config.toml
weight_standardization = false
lr = 0.0019
beta1 = 0.9
eps = 1e-08
precondition_frequency = 20
steps = 9300
warmup_steps = 460
Rows from block 5, named by matrix and row number. Rows with one number belong to one attention dimension. Each number is 128 + 32 x the weight over the matrix's rms, rounded and kept within 0 to 255. All counts start at 0.
# v: attention query, key and value (stacked) (model.mid.1.attn.qkv.weight, 768x256, the v third), inputs 0-85
# proj: attention output (model.mid.1.attn.proj.weight, 256x256, transposed), outputs 0-85
v.148 [120 142 185 119 126  81  79 138  81 180 152  31 123 151  77 162 127 142 143 125  43  96 143 148 133  80 175 128 187  91 147 141 178 138 154 157  98 133 137 141 125 179 136 154 124 186 175 174  89 104 132 165 144 129 119 102 119  77 137  97  80 109 173  96 108  85  70  81  90 134 142 133 106  92 162 105 136 162 157 117 148 116 140  94 131  61]
proj.148 [130 158 107 118  93 165 204 119 154  99  77 209 125  85 164  93 188  88  88 137 183 120 151  84 143 188  71 121 122 153 133 133 119 141 110 103 141 122 182  93 165 127 155 113 113 115 102  51 148 170 136 113 113 108 178 162  69 134 130 106 178 149 143 121 203 166 137 137 207 131 103 163 201 148  81 126 130 100 102 144 124 198 162 151 114 158]
v.149 [142 183 142 151  86 122 147 138 111 125 110 160 127 122  98 131 115 133 108 131 120 140  77 164 179 138 119 202 148  63  68 211 157 101 187 166 164 108 121 101 184 124 162  66  61 186 149 140 118  48 152 104  79 126  85 111 111 105  90 125  97 150 117 125 107 142  96 140 166  84 133 148 112 129 108 129 183 146 133 157  95 204 109 106 133 130]
proj.149 [163  79  74 111 149 117 113 138 111 155  79  84 107 130 117 101 152 139 124 137 132 101 157 126  85 133 157  81  92 160 181  50  88 157 111  83 151 169 102 132  99  97  69 170 159  82 104 136  98 142 101 126 166 113 139 106  93 109 169 139 154  97 162 131 148 108 182  90 118 167  91 115 128 113 158 116 148  74 127 110 142  75 172  75 125 129]
v.150 [123  93 148 107 136 123 103 132 106 165 160 171 115 154 108 153  94 142 152 113 149 117  81 181 134 153 137  72 132  86 148 155  67 158 164 137 178  85 147 131 105 124  78 109 142 131 144 105 112 110 149 147 127 149 150 181 137 145 132 110 169 164  85  81 137 159  98 209 134 129 189 102  71 145  79 173 204 147 126 152  91  35  61 146 135 150]
proj.150 [ 86 162  82 126  58 116 223 127 117  99 152  76 105  86 141  64 171 117 132 149 155 118 102 124 132 128  89 140 123 195 141 130 205  92 189 117  89 171 107 146  67  95 148 175 135 139 177  99 136 143 157  75 130  97 121  64 115 106 122  97  63  60 150 154 142 110 124  85 151 156 109 189 133  99 150 111  59 154 126 175 154 181 161  98 120 102]
v.151 [104 120 152 123  93  68 127 140  79 158 132  64 118  81 166 119 173 106 128 174 108 114 186 102 132 149 146 110 194 209 138 158 121 105  77 156 125 128 153 142 140  99 105 136 168 101  61  20  99 105 159  70 149 100 100 101 160 120 131 152 115 117 105 107 204  52 173 153 136 110 138 124 191 136 141 116 143  85 100 164 140 172 127 144  67 143]
proj.151 [117 108 111 108 142 167 105 158 103 136  98 136 164 159 132 145 102 107 110 109 111 110  80 129 130 115 106 165  93 127 128 101 135 174 115  54 115 124 152 154 125 131 153  90 109 195 170 210 129 121  55 187  85 160 136 113  89 118 113 104 151 142 104 143  56 210  97 108 119 116 125 121  96 109 134 106  31 201 134  69 144 124 171 126 239 131]
v.152 [ 67 119 153 150 217 120  88 159 102 149  90 180 123  85 163 112 116 132  68 126 129 145 177 129 126 174 107 179 130 161 158  86 117 151 147 186 135 108 152 174 122 140 145 105 112 164 139 101 141 153 177 153 146 206 142 169 135 119 114 144 119 146 112  91  83 189 183  78 157 157 184 108 172 136 140 133 116 103 110 129 185  83 183 154 165 121]
proj.152 [174 122 133  90  88  99 148 127 112  81 147 128 177 211 115 149 124 109 137 150 111 163  79 113 140  96 155  71 162  71 100 142 161  68 109  53  96 166 121 124 135 121 122 113 147 176 154 156 124 118  64 117 113  59 156  88 110 127 113 155 129 103 145 155 160  40  44 195 159 136 101 141 132  89 112 126 148 108 200 130  90 153  98  98 121 143]
v.153 [ 63 149  75 111 132  90  89 106 104 143 114 133 143 156 152 121 104 124 119 146 205 122 128  77 133 150 123 106 108 113 135 124 118 127 121 142 119 131 186 115 123 132 128 161 155 100 129 141  96 106  91 135  86 176 113 172 104 134 126 140 126 155 131 134 113 189 218 147 127 158 157 128 136 136  35 151 142 128  95 142 102 139 102 143 152 188]
proj.153 [164 158 178 161  94 132 184 111 115 133 172 112 137 112  86 151 128 119 147  96 107 123 112 149 108 145 130 131 114 134 132 149 101 126 196 132  93 104  75 102 129 104 118  93  59 147 134 137 137 135 183 124 148  93 134 130 150  90 123 106 122 105 121 123 123 106  62  90 126  91 153 163 105 120 221 132  99 162 156 110 157 127 160 104 111 150]
v.154 [ 78 114 121 121 143 139  97 135 120 113 153  77 127 116  99 199 164 150 112 155 143 161 174 131 127 130  76  64 156 181 131  87  94 152 105 149 111 103 127 146 146 130 168 159 184  79 130 120 105 150 156 104 174  70  92  98  91 153 182 162  81 127  76 118 209 110 158  87 112 150  66 165 107 131 171  86  95 131 144 127 177 131 117 111  78  85]
proj.154 [173 158 131 185  91  99 155 104 151 159 150 161 165 121 154  94 123 156 168 136  76 136 134  80 159 115 158 176  77  48 124 122 184 133 105  73 118 149 156 144 107 152  78  66 118 141 109 130 142  94 103 129 129 169 101 138 179 112 127 139 122 105 162 135 107 141 111 179 138 136 192  76 185 160 146 102 111 127  92  80 128 183 136 163 178 115]
v.155 [106  98 147 113 138  83 100  91 148 206 152 139 101 154 112 111 142 100 120 162 152  85 129 127 152 112 145 130 228 141 129  94 159  91  77 160 102 123  67  88 111 110 136 130 188  94 128 105  87  98 122 101 131 112 170  87 113 179 159 154  76  93 162 157 111 137 148 179 133  90  92 161  93 146 175  77 103 130 188 149 165 183 140 110 176 128]
proj.155 [160 177 105 105 160 149 171 208 147  77 129 118 137  99 127 133 135 156 158 141 110 146 149 186 139 144 132 132  80  90 128 146 124 172 155  78 123 143 172 145 134 138 130 117 100 167 130 108 176 168 136 117 160 107  94 159 138  89 118  99 181 144  72 124 155  90 116 111 110 135 175  74 205 150 114 155 158  88 114 129  71  71 128 124 166 182]
v.156 [ 87 153 111 128 160 162 169  91 135 116 125 123 148 111 120 140  87 141 148  87 133 157  75 170 113 108 103 129  72  79 112 122 121  72 175  94 164  97 144 124 164 161 108 157 166 153 132 119 188 184 138  89 120 122  90 149 126 141 102 145 162 147 104 142  83 146 191 179 158 130 133 139 110 114 115 139 143 131  62 108 140  71 114 206 162 163]
proj.156 [120 129 101 151  96  99  91 168 150 120 119 112  75 146 114 139 139 152 147 114  87  94 130  49 172 133 159  83 175 163 107 157 167 123 147 171 109 179  73 141  77 140 131  86 118 103 150 165  82  85 134 144 116 143 139 116 129 107 130  76  46 106 166 130 112 112  25 127 146 105 144 114 173 121 107 139 117  94 173 174  95 194 113  52  83 128]
v.157 [158 160 177 112  82  72 129 104 130  98  83 112  98 147 136 127 112 101 155 145 175 153 139 136 164 115 157 101 117 149 167 174 100 132 182 176 151  61 116 149 139 126  78 125 150  98 119 205 126 115  85 128 170 138 145 106  92 156 111 178 143 141 116 121 124 135 107 136 118 106 123 134 111 100 132 176 168  84 121  98 129 105 131 147  99 101]
proj.157 [162  89 131 138 200 172  99 147 155 138 134 169 179 105 115 126 146 151  84 102 107  91 103 109  75 155  65 120 102 131  73 123 140 123 121  79 156 143 147 137 152 124 230 128  87 148 151  69  73 158 115 123  77 103  91 162 118  91 180  60 119  75 124 113  90 133 148 131 132 140 138 148 126 144 162 106 104 191 118 151  94 148 122  90  72 176]
v.158 [115 120 137  79  90 113 116 164 127 140 180 138 126 107 123 150 157 169 124 195 168 156 112 105  65 131 143 101 115 138 103 104 177 130  99 105 158 100 109 162 119 145 139 112 164 119  88 163  73 151  82 156 153  78  67 144 145 139 119 104 106 115 166 105 160 136 108 149  84 185 125  83 108 108  54 173  95 116  88 146  97  77 164 115 123 165]
proj.158 [168 162 110 150 166  87 155  80 136 139  84 144 158 142 147 138 113 120 113  58  73 119 134 114 119  95 148 165 164 101 154 164 118 117 157 140 174 153 103 117 144 100 142 144 120 150 163 122 139  73 167 113 168 158 169 118 165 125 106 115 143 107 129 121 110 110 172  97 111  75 155 153 217 121 165  67 164 130 111 105 188 132 121 130 110 130]
v.159 [189 138 108 126 154  99 113 118 131 100 151 152  80 176 126 146 151 142 118 177 125 112 127 106 164 224 179 186 129 137 147 130  78  98  49 136 130  94 156  92 202  60 114 115 144 126 173 131  93 111 125 119 116 193 163 104 195 137 117  94 115  46 142 133  87 192  82 135 124 141  88 150 162  60 109 134  63 156 146 125 128 191 165 160 130 181]
proj.159 [ 75 126 177  65 141 173 172 126  71 167 127 132 146 100 126 123 156  92 138 131 166 125 132 139  76  87  75  70 126 130 142 129 127 110 200 133 179 204  92 157  92 166 165 135 144 129  67 141 125 145 171  86 157 100 119 176  97  89 160 178 147 223 149 159 157  49 138 172 141 145 128 133 104 179 184  87 148 122 112 161 141  66 114  56 174 107]
v.160 [116 145 167 110 114 163 103 159 145 122 178 135 209  94  86 102 146 125 126 112 131 162 120 111 135 120 124  84 131 134  56 118 131 138 102 133 114 115 106 125  83 155 111 121 132 136 148 125 139 126 141 197 152 138 158  90 138 138 145 192 167  93 131 171 123 136  71  77 119 138 156 133 119 139  85 169 148 191 147 145 201 132  69 113 103 159]
proj.160 [138  89 133 113 123  88 165 121 117 118 107 126  90 177 125 145 104 130 113 113 161  80 168 117 116 132 110 153  96 139 181 147 103 117 124 153 115 164 143 106 134 135 171 155 123 126 117 127 102 120 155  76 107 132 110 174 105 126 119  85  96 144 148  95 185 117 153 178 155 149 100 102  85 131 143  96 119  78 114 162  68  37 160 138 140  65]
v.161 [ 97 105 104 137 104 123 102 120 149 108 147 106 116 185 100 129 147  88 153 164 122 107 148 147 134 158 109 152 119 184  98 137 123 109 215 160 134 172 131 121 122 134 108 137 137 158 172 150 116 142  80 140 171 119 108 102 100  96 139 176  95 128 129 147 158 135 114 137 137 148 123 124 140 102  69 118 104 132 172 154 101 170 124 103 187 108]
proj.161 [167 137 109 144 129 137 112 109 158 117 119 139 155  85 182 105  93 155 155 120 146 144  98  83 131  92 158  88 120 107 137  95 165 155 116  76 113  97 183 137 127 108 139 147 129  86 121 107 185 119 127 109  85 141 106 152 161 134  82  91 164 129  83  81  80 123 163 111 112 100 121 147  84 133 125 107 112 161 154 122 146 121 118 172  89 162]
v.162 [167 163  87 130 142 141 117 120 136 100 113 114 138 138  92 133 140  89 136 123  81 125 120 124 101 160 154 126 112 123 123 114 168 158 173 179 105 133 102 142 126 120 119 118 132 179 107  94 123 133 140 132 139  99 171 146 104 115 152 142 124  86 139 153 115 151 154  99 112  96  92 151  93 136 155 158 142  83 148 166 153 158 111 123 135 152]
proj.162 [103 147 147 116 116 136 134 158 137 112 132 140 156 112 131 158 132 187 107 135 173 102 148 163 162 110  79 104 146 137 118 154 113 107  88 106 143 114 133 126 117 148 140 136 139 116  93 162 142 109 120 123 105 150  76 112 121 139 125 152 100 134 118 114 113 114 117 121 130 114 164  87 154 103 135  96 140 181 151 112 110 136 145 125 124 124]
v.163 [109  89  97 135 165 122 172  94 154  93 119 102 101 168  63 110 106 106 108  87 108 210 163  86  93 121 111 158  96 140 123 159 146 150 113 104 152 156 162  98 157 149 119 132 161 171 131 158 124 142 109 165  74 144 113 145 169 182 104 121 153 131 148  84 122 150 122 141 109  71 138 152 112 162  78 146 170 108 136 172 189 116 153 146 120 101]
proj.163 [143 103 185 150 123 116 107 135  87 125 117 130 140 155 114 135 103 147 129 157 147  54  90 146 125 113 154 134 126 117 121 123 148 134 117 126 164 170  99 117 125  84 133 132 123 121 114  77 124 147  88 128 173 121 170 128 132 114 124 123 168 133 131 136 147 146 156 144 149 157 108 144 101 103 142  89  81  55 114  98  99 166  93  99 125  67]
v.164 [192 139  67 120 167 151  83  83  94  92 126  94 120 154 105 157  66 165 142 122  87 173 109 136 113 138 123 170 163 131 137 115 130 111 120  87 164 129 179 107 122  89 115 111 129 123  90 141  93  80 123 148 137 141 166 106 136 146 160 124 177 141 137  96 110 172 158 157 135 128 130 131 242 105 123 134 178 126 126 112 130 148 115 193 103 135]
proj.164 [ 67 157 210 142 155  94 126 128  94 129 111 188 139 116 150 120 172  83 123 131 150  93 144 159 156 124 137 154 103 116 107  84 123 120 101 110  76 151 120 146 135 140 130 155 102 128 157  68 131 177 107 142 135 108 101  98  90 129 127 129 138  80 107 139 164  87 130 130 111  90 126 146 107 115 162 141 110 154 145 163  78 148 138  98 169 128]
v.165 [ 87 130 123  96  76 156 149 107 106  52 141 117 173 185 190 121 121 107 149 135 132 158 112 128  65 187  84 134 133 119  91 103  84 132 177  98 129 135 174 124 134 107  52 127 171 117  70 159 132 100 108 186 119 152 114 113 121 161 183 187 178  94 143  53  91 117 133 142  95 100 115 150 165 160 135 104 188 125 130  92 171 184  78 129 204 131]
proj.165 [121 167 132 135 179 111 143 111 156 150  78 147 102 113  97 178 135 122 126  96 101 167 150 146 160  90 171 141 103 160 146 121 143 121  57 147 122 110 171 135  94 135 184 198 109 126 123 100 147 170 116 170 119 137 151  90 116 112  91 108  89 142 106 115 139 136 104 123 130 184 115 178 123 132 116 120 148 127 143 125 143 118 157 124  90 166]
v.166 [127 170 133 140 155 138  97  79 152  77 161 164 124 203 102 100 141  85 171 130  92 181 160 166 138 116 172 117 112 124 145 125 155 101  76 142 130 149 188 128  93 165 140 141 167 180  74 173 178  99 116 136 144 190 142 134 186 148 140 183 175 152 120  97  57 183 109 169  70  89  99 137 168 103  76  76 139 107 128 148 157 155 129 155 152 198]
proj.166 [126  82 119 124 111  66 199 111  57 139  90 135 159 138 124 194 105 146 126 161 159 135 167  97 111 136 106 131 127 111 125 138 111 189 122  96 140 117 113  82 150  70 146 119 121 114  99 126 111 104 122 116 125 126 111 117 145 147 141 106  68  78 135 163 136 103  75 123 153 173 132 189 102 221 137 176 113 128 141 137 106  93 127  99 156  69]
v.167 [103 152 138 154 143 123 146 202 200 140 174 108 143 255 120 125 121 105 148 158 134 103  91 170  52 132 153 185 174 146 126 107 146 146 116 133 132 138 142 138 114 131 123  99  77 117 129 145 128 148 149 112 143 153 184 115 157 154 144 133 117 143 149  78 104  85 110 109 123 104 136 147 171 137  89 101 155 103 147 132 165 176  99 195 150 123]
proj.167 [ 79 104 132 132  81 110 118  95 132 167 102 129  95  71 122 133 118 116  77 116 120 146 177 136 170 119 149  74  76 120 104  85 121 103 107  95  85 109 110 166 119 116 138 156 135 128 111  42 115 100 101 119 101  64  93 171 142 133 146 116 152 102  91 122 139 131 146 121 121  81  89 128  81 124 175 147 120 129 130 147  70 107 120 117  83 109]
v.168 [136  99  85 123 106 161 118 104 142  83  72  84 120 204 113 128 161 136 124 175 122 187 113  91  70 132 145 189 141 150 144  72 114 132  83 110 106 140 174 115 128  67 112 146 119 172 139 126 134 179 185 120 182  96 147 138  86 157 183 156 188 160 106  79  95 132 133 165 137  86 123 119 119 126 152 120 122  75 186 130 130 163 170 179 244 173]
proj.168 [127 102 170 135 156  88 121  87 123 162 149 115 148 143 126 137 152  82  41 112 135  97 154 160 177  89  88 105 103 110  77 194 190 146 108  78 171 120  91 161 130 176 149 163  94 166 126 143 146 102  67 140 136 125 103 101 138 133 100 129 107 117 143 148 123 129 116  94 138 120 104 181 153 123 115  84 127 158 135 148 132 147  70 128  23  61]
v.169 [162 101 133 123 108 164 161 164 135 127 112 143  90 117  76 122 149 123 125 141  68  62 147  72 136 115 187 128 141 145 122 132 141 125 152 159 146 149 137  98  88 200 115 152 188 134 176 158 176 108 125 108 107 108 129 192 156 176 109  86 118  81 139 155 197 118 128 139 131 165  96 176 110 144 129 104 158 147 115 146  91 108 170  85 115 139]
proj.169 [176 129  95 133 153 117 113 100 126 127 124 128 127 106 138 135 121 140  87  70 195 105 106 145 122 169  80 111 117  80 169 158 140 148 102 153 148 101 102 140 135 108 146 140 110 128 116 118 115 128 148 116 138 142 135  93 118  76 123 177 140 143 116  81 100 212 116 131 131  89 130  98 112  80 137 155  72 145 152 129 134 143  86 147 130 126]
v.170 [104  97 129 127 157 136 132 124  96  96 164 176  88 125 119 105 118 138 110 143 140 110 109 211 119 129 163  83 120 114 168 119 117 124 135 136 116 126  70 136 139 107 129 105 106 165 137 159 122 122 125 195 143 108 129 148 123 119  70 122 157 119 122 114  90 176 122 126 107 109 166 133  36  87 124 184 158 135 114 138 163 118  59 133  93 153]
proj.170 [159 151 114 147 136 110 113  91 143 137 120 169 118 163 127 135 145 130 140 141 102 137 158  73 149  80  79 134 130  98  74 127 140 135 110 136 117 164 159 148 153 140 116  94 121 101  93 182 139 107 155  62  94 139 135 161 131 151 119 197 119 131 133 186 152 147 107 135 140 183 147 113 126 172 140 118 120 127  93 147  80 174 188 137 147  86]
v.171 [ 93 151 146  82 121  76  82 105 114 111 116 164  82 152 159 120 168  72 132 102 127 153 110 155 144 134 172 134  53 112 141  72 123  82  48 143  83 154 172 115  93 138  82 150 139 159 136 104 157  75  80  94 121 131 146  69 101  98 148 127 122 138 147 106 101 120 178 155  99 151 119 148 165 117  96 146  95  93 126 115 140  55 107 147 127 155]
proj.171 [118 118  74 133 142 149 156 134  72 180 147  81 135 130 126 127  70 180 126 121 106 141 127 118 132 191 162 127 157 126 153 127 126 121 223 115 126  95  86 162 142 134  96 113 100  85  96 116 107 155 139 130 111 137  83 176 151 106  55 135 115 147 118 125 102 128 104 128 179 113 142  59 113 119 139 166 153 190 145 210 124 176 155  88 143  95]
v.172 [ 92 173 105 130 152 111 139 101 109 133 127  99 119 125 126 169 101 151 164 137 159 162 145 118 110 129 158 121 132 118 116 136 148  93 111 149 111  89 140 137 132 132 105 130  99 167 133 114 125 151 105 131 102 145 146  95  92 155 128 116 134 141 128 106 103 152  97 134 116 156 109 141 167 107 138 124 167 198 118  97 165 133 109 124 123 107]
proj.172 [170 122 124 159 119 122 118  86 119 142 154 149 156 153 168 135 122 123 104 110 123 124  79 150 166 143 144 135 127 188 176 131 133 155 183 104 125 133  82 124 137 112 105 144 157 116  77 138 173 117 132 146 147 133 143 126 112  97 117 157 112  83 133 169 158 151  98 146  93 126 129 121 137 150 119 126  93  99  99 199  92 147 142 157 132 183]
v.173 [105 160 142 124  77 125 139 131 101 164 155 122 155 106 185 156 159 152  90 180 136 157  90  96 124  97 162 171 164 161  91 123 141 124 118 147 109  82 131 195 112  62  97  91  96  84 105 147 105 100 130  70  92  91  75 101 136 125 100  97  69  92 200 100 190 136 116 108 154  96  69  88 122 100 161 170  94 123 149 114  69 171 165 171 131  93]
proj.173 [129 133  90 109 132 137 126 146 178 114 126  85 120 134 100 101 102 127 125  85 142 100 133 156 108 109 104 115 146 110 164 120 124  93 145 127 136 181  98 127  83 169 120 200 129 161 138 107  99 112 161 205 162 155 141 156 131 126 143 146 180 142  72 125  71  92 124 103  77 132 156 173 101 159 112  79 152 141  95  86 196  97  93 133 115 185]
v.174 [107  87 128 140 151 153 173 127 110 121  93 119 114 147 120  43 116 114  69 157 184  50 166 146 161 132 135 102 125 132 134 168 143 134 115 142 154 129 135 140 190 124 111 152 135 135 196 152 109  86 170 156 131 139 150 191  96 118 121 125 149  83  99 156 145 158 169 114 119 158 134 117 161  95 119 127 138 158 133 160  87 118 141 132 166  64]
proj.174 [151 142 150 134 113 146 102 150 149 138 148 124 102 124 126 152 145 136 135 159 137 157  74 102 106 151 143  97 112 110 102 128  85 150 155 117 117 172  81 138  92 137 173 141 158  48 105 153 145 126 105  68 129 147 146 121 122 160 114 174 103 154 147 143 128 177 114 138 117 142 131  74  84 125 115 122 126 148 111 110 128 154  69 118  41 146]
v.175 [ 93 105 111 106  92 123 116 149 174 167 142 172 152 162  87 137 128 130 165 139 180 101 119  86  66 123  90 133 186 185  81 143 156 169 120 142 109 130 176 158 100 117  96  82 116  98 137  83  66 158  84  66 118 116 131 137  88  97 153 130  99 109 113 137 171  94 134  53 111  87 109 153 124 152 163 141  94 142 144 143 128 189 124 124 152 137]
proj.175 [120 174  52 118 105  98 105 122 157  95 144  66 171 125 162 147 152 150 174 148 109 150 164 166 136 157 154 144 105 121 141 164 128 102 107 112 146  81 124 176 141 182 131 176 117 162 109  98 179 166 148 163  97 118  90 167 162 133 115 108 160  98 139  90  86 105  94 147 118 146 152 124 116 105 103 109 140 135 128 123  74  51 102  98 109 190]
v.176 [111 162 124 106 143  95 111 110 133  84 160 118 128 202 159 128  87 149 133 156 111 100 153 130 147  71 171 143 130 105 113  95 142 150 152 147  77 101 136 138  81 143  94 111 103 192 129 122 157 141 102 107  70 128 108 128 137 113 163 115 145 131 158 145 125  93 133 147 122  74 132 200 166 142 134 101 134  85  64 117 147 149 135  80 188 131]
proj.176 [134 122  97 182 125 167 108 114 149 171 115 161 117 107  59 122 169 139 112  89 118 113 104 134  90 157 114 147 101 167 144 138 135  93 117 108 203 145  87 128 149 122 147 157 140 136 118 149 111  97 152 117 183 123 142 129 139 113 106 157  99 141  94 136  87 141 101 126 104 106 141  50 106  52 100 139 113 131 137 173 115 143 103 183 113 119]
v.177 [133 111  64  98 108 185 171 137  98 162 146 185 146 153 137 109 126 149 119 171 154  95 134 142 136 101 137 107  63 115 107  93 146 115 162 147 128  89 130 102 130 138  78 115  99  80 133 137 118 121 137 139 139 183 147  79 173 162 151 102 110  74 140 134 150 127  92 108 144 196 120 133 107 113 160 156 123 125  80  92 134 119 105 111 161  79]
proj.177 [134 128 156 175 150 104  69 109 120 120 127  56 110 136 101 114 103  91 108 116  84 154 159 151 106 196 117 161 131 151 156 129 133  95  93 162 109 169 114 144 135 129 178 154 102 111 139 130 116 146 119 109 114  76  82 136 154 117 101 137 150 167 137 103 123 139 169 171 125 116  86 122 134 117 130 140 128 146 120 158 128 156 157 133  78 204]
v.178 [140  99 126 140  89 107  86 135 102  62  72  95 118 130 148 108 129 173 135 212 119  71 179 137 140 155 101 138 153 118 158 177  46 185  84 105 139 110  73 145 100 122  75 124 100 142 159 102  75 123 164  98 106 121 152 108 101  65 105 114 188  80 140 152 120 157 122 109  90 177 165 150  92 147 136 118 166  94 150 125 115  74 125 172 107 159]
proj.178 [147 146 152  73 159 132 111 151 111 189 132 160 149 154 123 164 142 110 101 112 174 134 131 125 181 128 146 156  92 123 114 112 160 134 173 195 116 133 154 103 162 160 185 129 128 105 133 174 134 106 129 102 140 116 103 142 138 168 126 121 134 179 103  98 125 142 126 126 143 137 138 124 146 158 129 127 145 141 172 142 123 210 150  58 101  93]
v.179 [147 185 159 148 151 149  96  94 169  80 155 136 101 125 164 162 124  78  64  78  92 167  86 112 114  60 157 143 113 123 113 130 163 132  99 100 116 145 139  99  88 100 200 166  92  95 101 149 176 185 106 115 129 130 105 118 138 158 191 119 180 159 121 115 112 152 173 148 113  96 171 186 150 156 156 128 123  96 178 166 166 151 120 139 148 116]
proj.179 [144 135 100 119 130 148 166 159  82 152  89 131 187 207 135 107 155 171 163 143 125  93 155 122 138 109 142 144 135 147 135 122 104 114  99 142 142  87 145 151 101 164  58 105 127 167  88 148 140  52 138 142 110 154 180 132 118 124  96 151 130 103 137 191 153 104 151 147 132 134  94 101 141 130 122 155 152 114  87 154  84 123 145 104 150  54]
v.180 [149 132  89 110 129 149 127  56 152  91  75 151 132 159  67 152 130 108 139  77  62 169 142 156 181 116 164 142 139  94 133  95 213  80 135 135  85 121 128 126 147 141 135 145 144 107 102  71 122 103 123 105  57 131 130 102 130 169 157 158  81 150  76  65 101 154  65 214 117 109 135 186 178 142 125 101 106 125 101 114 117 144 144 110 180  98]
proj.180 [144 152 131 127 102 110 117 138 156  94 135 106 162 134 166 117 153 126 133 139 122 141 114 121  88 153 134 126 128 143 108 109  65 189 113 107 158 128 110 115  92  84 100  62 154 117 113 105 161 124 109 149 168 175 123 142 128 132 107 125 111  95 173 146 142 106 147 124 184 153  92  64 140 111 126 162 137  89 146 125  79 141 151 138 132 172]
v.181 [ 89 134  77 104 141  32 154 140 101  95 140 138 116 139 139 123 133 126 109 109 173 157  95 149 136 128 146 143 138 145 169 120 169 127 153 140  78  99  77 167 118 130 128 172 135 110  87  79 142  99 151 132 155 161 178 166 127 102  72  86 106 161 169 142 131  94 155  65 156 116 113 107 217  91 159 124 139  95 150 109 112 103 167 160 171 166]
proj.181 [157 115 118 157  88 152 134 135 145 172 121  80 147 145 128 114 137 146 161  96 119  95 108 115 115  99 156 129 149 146 133 161  79 144  97 157 210 160 177 125 172 128 141 145 129  85 167 139  99 169  87 126 110 133  93 140 118 127 146 162 113  96  91 121 158 128 146 205 141 103 125 123 123 112 176 137 115 155 127 240 141 169 154 119 120 150]
v.182 [124  94 114 150 177  92 144 110 130 116 170 131 164 187 184 123 131 116 137  98 171 183 141 151 101 120  98 171 102  98 119  91 161 151 137 115 110  92 148 118 148  92 123 167  63 123  88 151 133 104 154  97 112 158  95 103 157 122 183 169  91 170 167  78  95 174 100 153  95  99 166 132 174  59 135 167 159 119 169 167 131  89 112 114 161 118]
proj.182 [133 145 139 116 115 161 135 148 116  99 151 152 139 171  60 135 121 129 137 108  94 110 109 134 130 129 107 151 145 181 160 133 108  98  50 147 100 154 106 173  69 130 114  92 157 146 102  97  91 108  93  94 148  85 148 171 140 165  89 116 131  61 119 120 170  51 153 105 161 158  78 106 136 168 119 153 106 143 138 110  91 157 148 123 106 136]
v.183 [111 111 137 128 116 109 125 151 182 129 129 169 166  80 125  84 118 119  91 148 139 137 164 157  98 151  69  70 126 117  95 145 109  77 210 133 134 184  96  98 135 137 133 127 126 150 120 136 133 158 155  76 135 117 114 130 129 122 101 113 104  97  93 173 192 140 150 150 104 102 133 103 110 165 175 107 119 173 168 173 112  73 130 130 163 161]
proj.183 [121 132  85 115 156 157 171 152  96  98 138 117 115 114 131 180 114 107 162 122 114 124 114  77 154  94 155 178  86 129 138 125 141 193  97 134 125 107 169 137 112 143  97 141 139 127 159  93 128 110  81 131  93 171 127 116 120  99 122 149  91 208 117 108  86 130 144 114 143 113 162 101 130  96 121 114 131  85 146 120 104 147 150 114 127 112]
v.184 [138 103 106  76 163 117 149  93 145  80 130 137 164  94 112 113  93  63 128  80 115 129  66 123 133  92 125 128 106 179 105 202 159 109 115  98 133 114 130 103 140 164  76 121 124 171 155 127 125 141 143 164 187 113  90 154 124 163  81 151 105 119 148 101 126 151  84 130 133  89 156 158 119 174 130 173 140 114  81 120 164 134 147 157 121 138]
proj.184 [127 109 115 180 129 152 107 144 122 134 130 138 110 175 136 162 139 166 182 164 120 132 124 144 126 153 135 111 153 163 115 122  84 145 168 144 131 119 160 146 140 134 178 130 157 130 106  99 141  83 110 122  95 160 123 123 136 131 176 118 159 106 120 187 150 105 143 164 145 162 115 106 139 130 152  83 121  96 156 145 131 146 151 150 161 146]
v.185 [138 158 132 136 106 169 182 119 107  80 116 108  71 116  99  92 109  72 161 116 119  82 136 168  94 188 148 132  87 132 115 150 145 142  97 148 142 124 136 107 111 174  79 106 164  98 125  65 138 188 131 155 140 193 193 149 170 166  81 140 138 156 167 141 107 110 100 102  73 142 123 114  84 171 161 165 113 112 154 129 142 138 142 102 103 107]
proj.185 [135  94 150 118 120  58  44 118 111 137 118 127 155 114  89 139 159 157  73 142 148 128 136  98 140 124 127 100 121 136 157  98 138 125 134 126 132 149 159 150 151 109 163 141 156 145 140 184 129  75 113 127 113  90 141  99 124 125 139 101 145 114  95 111 158 182 140 139 177 147 146 171 128  94 151 103 175 178 135 123 103  97 153 144 148 187]
v.186 [165 111 164 180 115 124 122 190 118 171 115 164 101 135 141 148 142 101 148 153 168 118 219  80 149 103 155 139 140 125 130 128 126 134 173 140 134 103 115  71 127  74 143 111 150 108 177 180 110 154 113 132 128 112 155 134 142 106 112 130 102 112 169 140 161 120  80 104 121 119 124 150  50 118 125 102 128  87 116 145  95 175 107  99 154 203]
proj.186 [150 163  54  77 147 121  97 102 125 126 161 129 112  93 110 142  98 189 149  94  77 116  63 147 135 137 147  96 158 178 103 149 138 170 151 143 145  95 172 163 180 153 126 136 144 135  78 142 115 170 161 124 113 170  74  94 138 158 162 147 141 135 138 133  62 128 133 153 104 124 121 102 197 119 107 147  96 188 132 120 143  89 119 120 115  96]
v.187 [ 99 144 123 172 151 110 140 147 169 131 192 130 103 149 187 135 127 161 135 101 134 113  78 180 139 143 119  82 150  78  99 126 110 121 122 176 107 100 110 152 111 148 108 136 125 163 131 116 110  78  84 103 181 171 130  78 155 163 135 142 102 122 149  91  45 157 115 136  89 191 163  87 169 125 140 115 143 121  92  61 101 149 141 102 159 122]
proj.187 [100 135 124  91 156 131 126 103  97 111 124 132 136  90  73 116 111  88 149 116 117 172 151 110  79 136 134 153  89 171 156 136 106 111 197  85 127 156 185 148 114  82 152 115 132 116 141  87 119 119 107 125  95  89 131 157 113 132 148  92 111 208 113 149 232  84 170 169 151  65 115 122 144 132 105 150 132 144 132 148 171 118 158 159 120 189]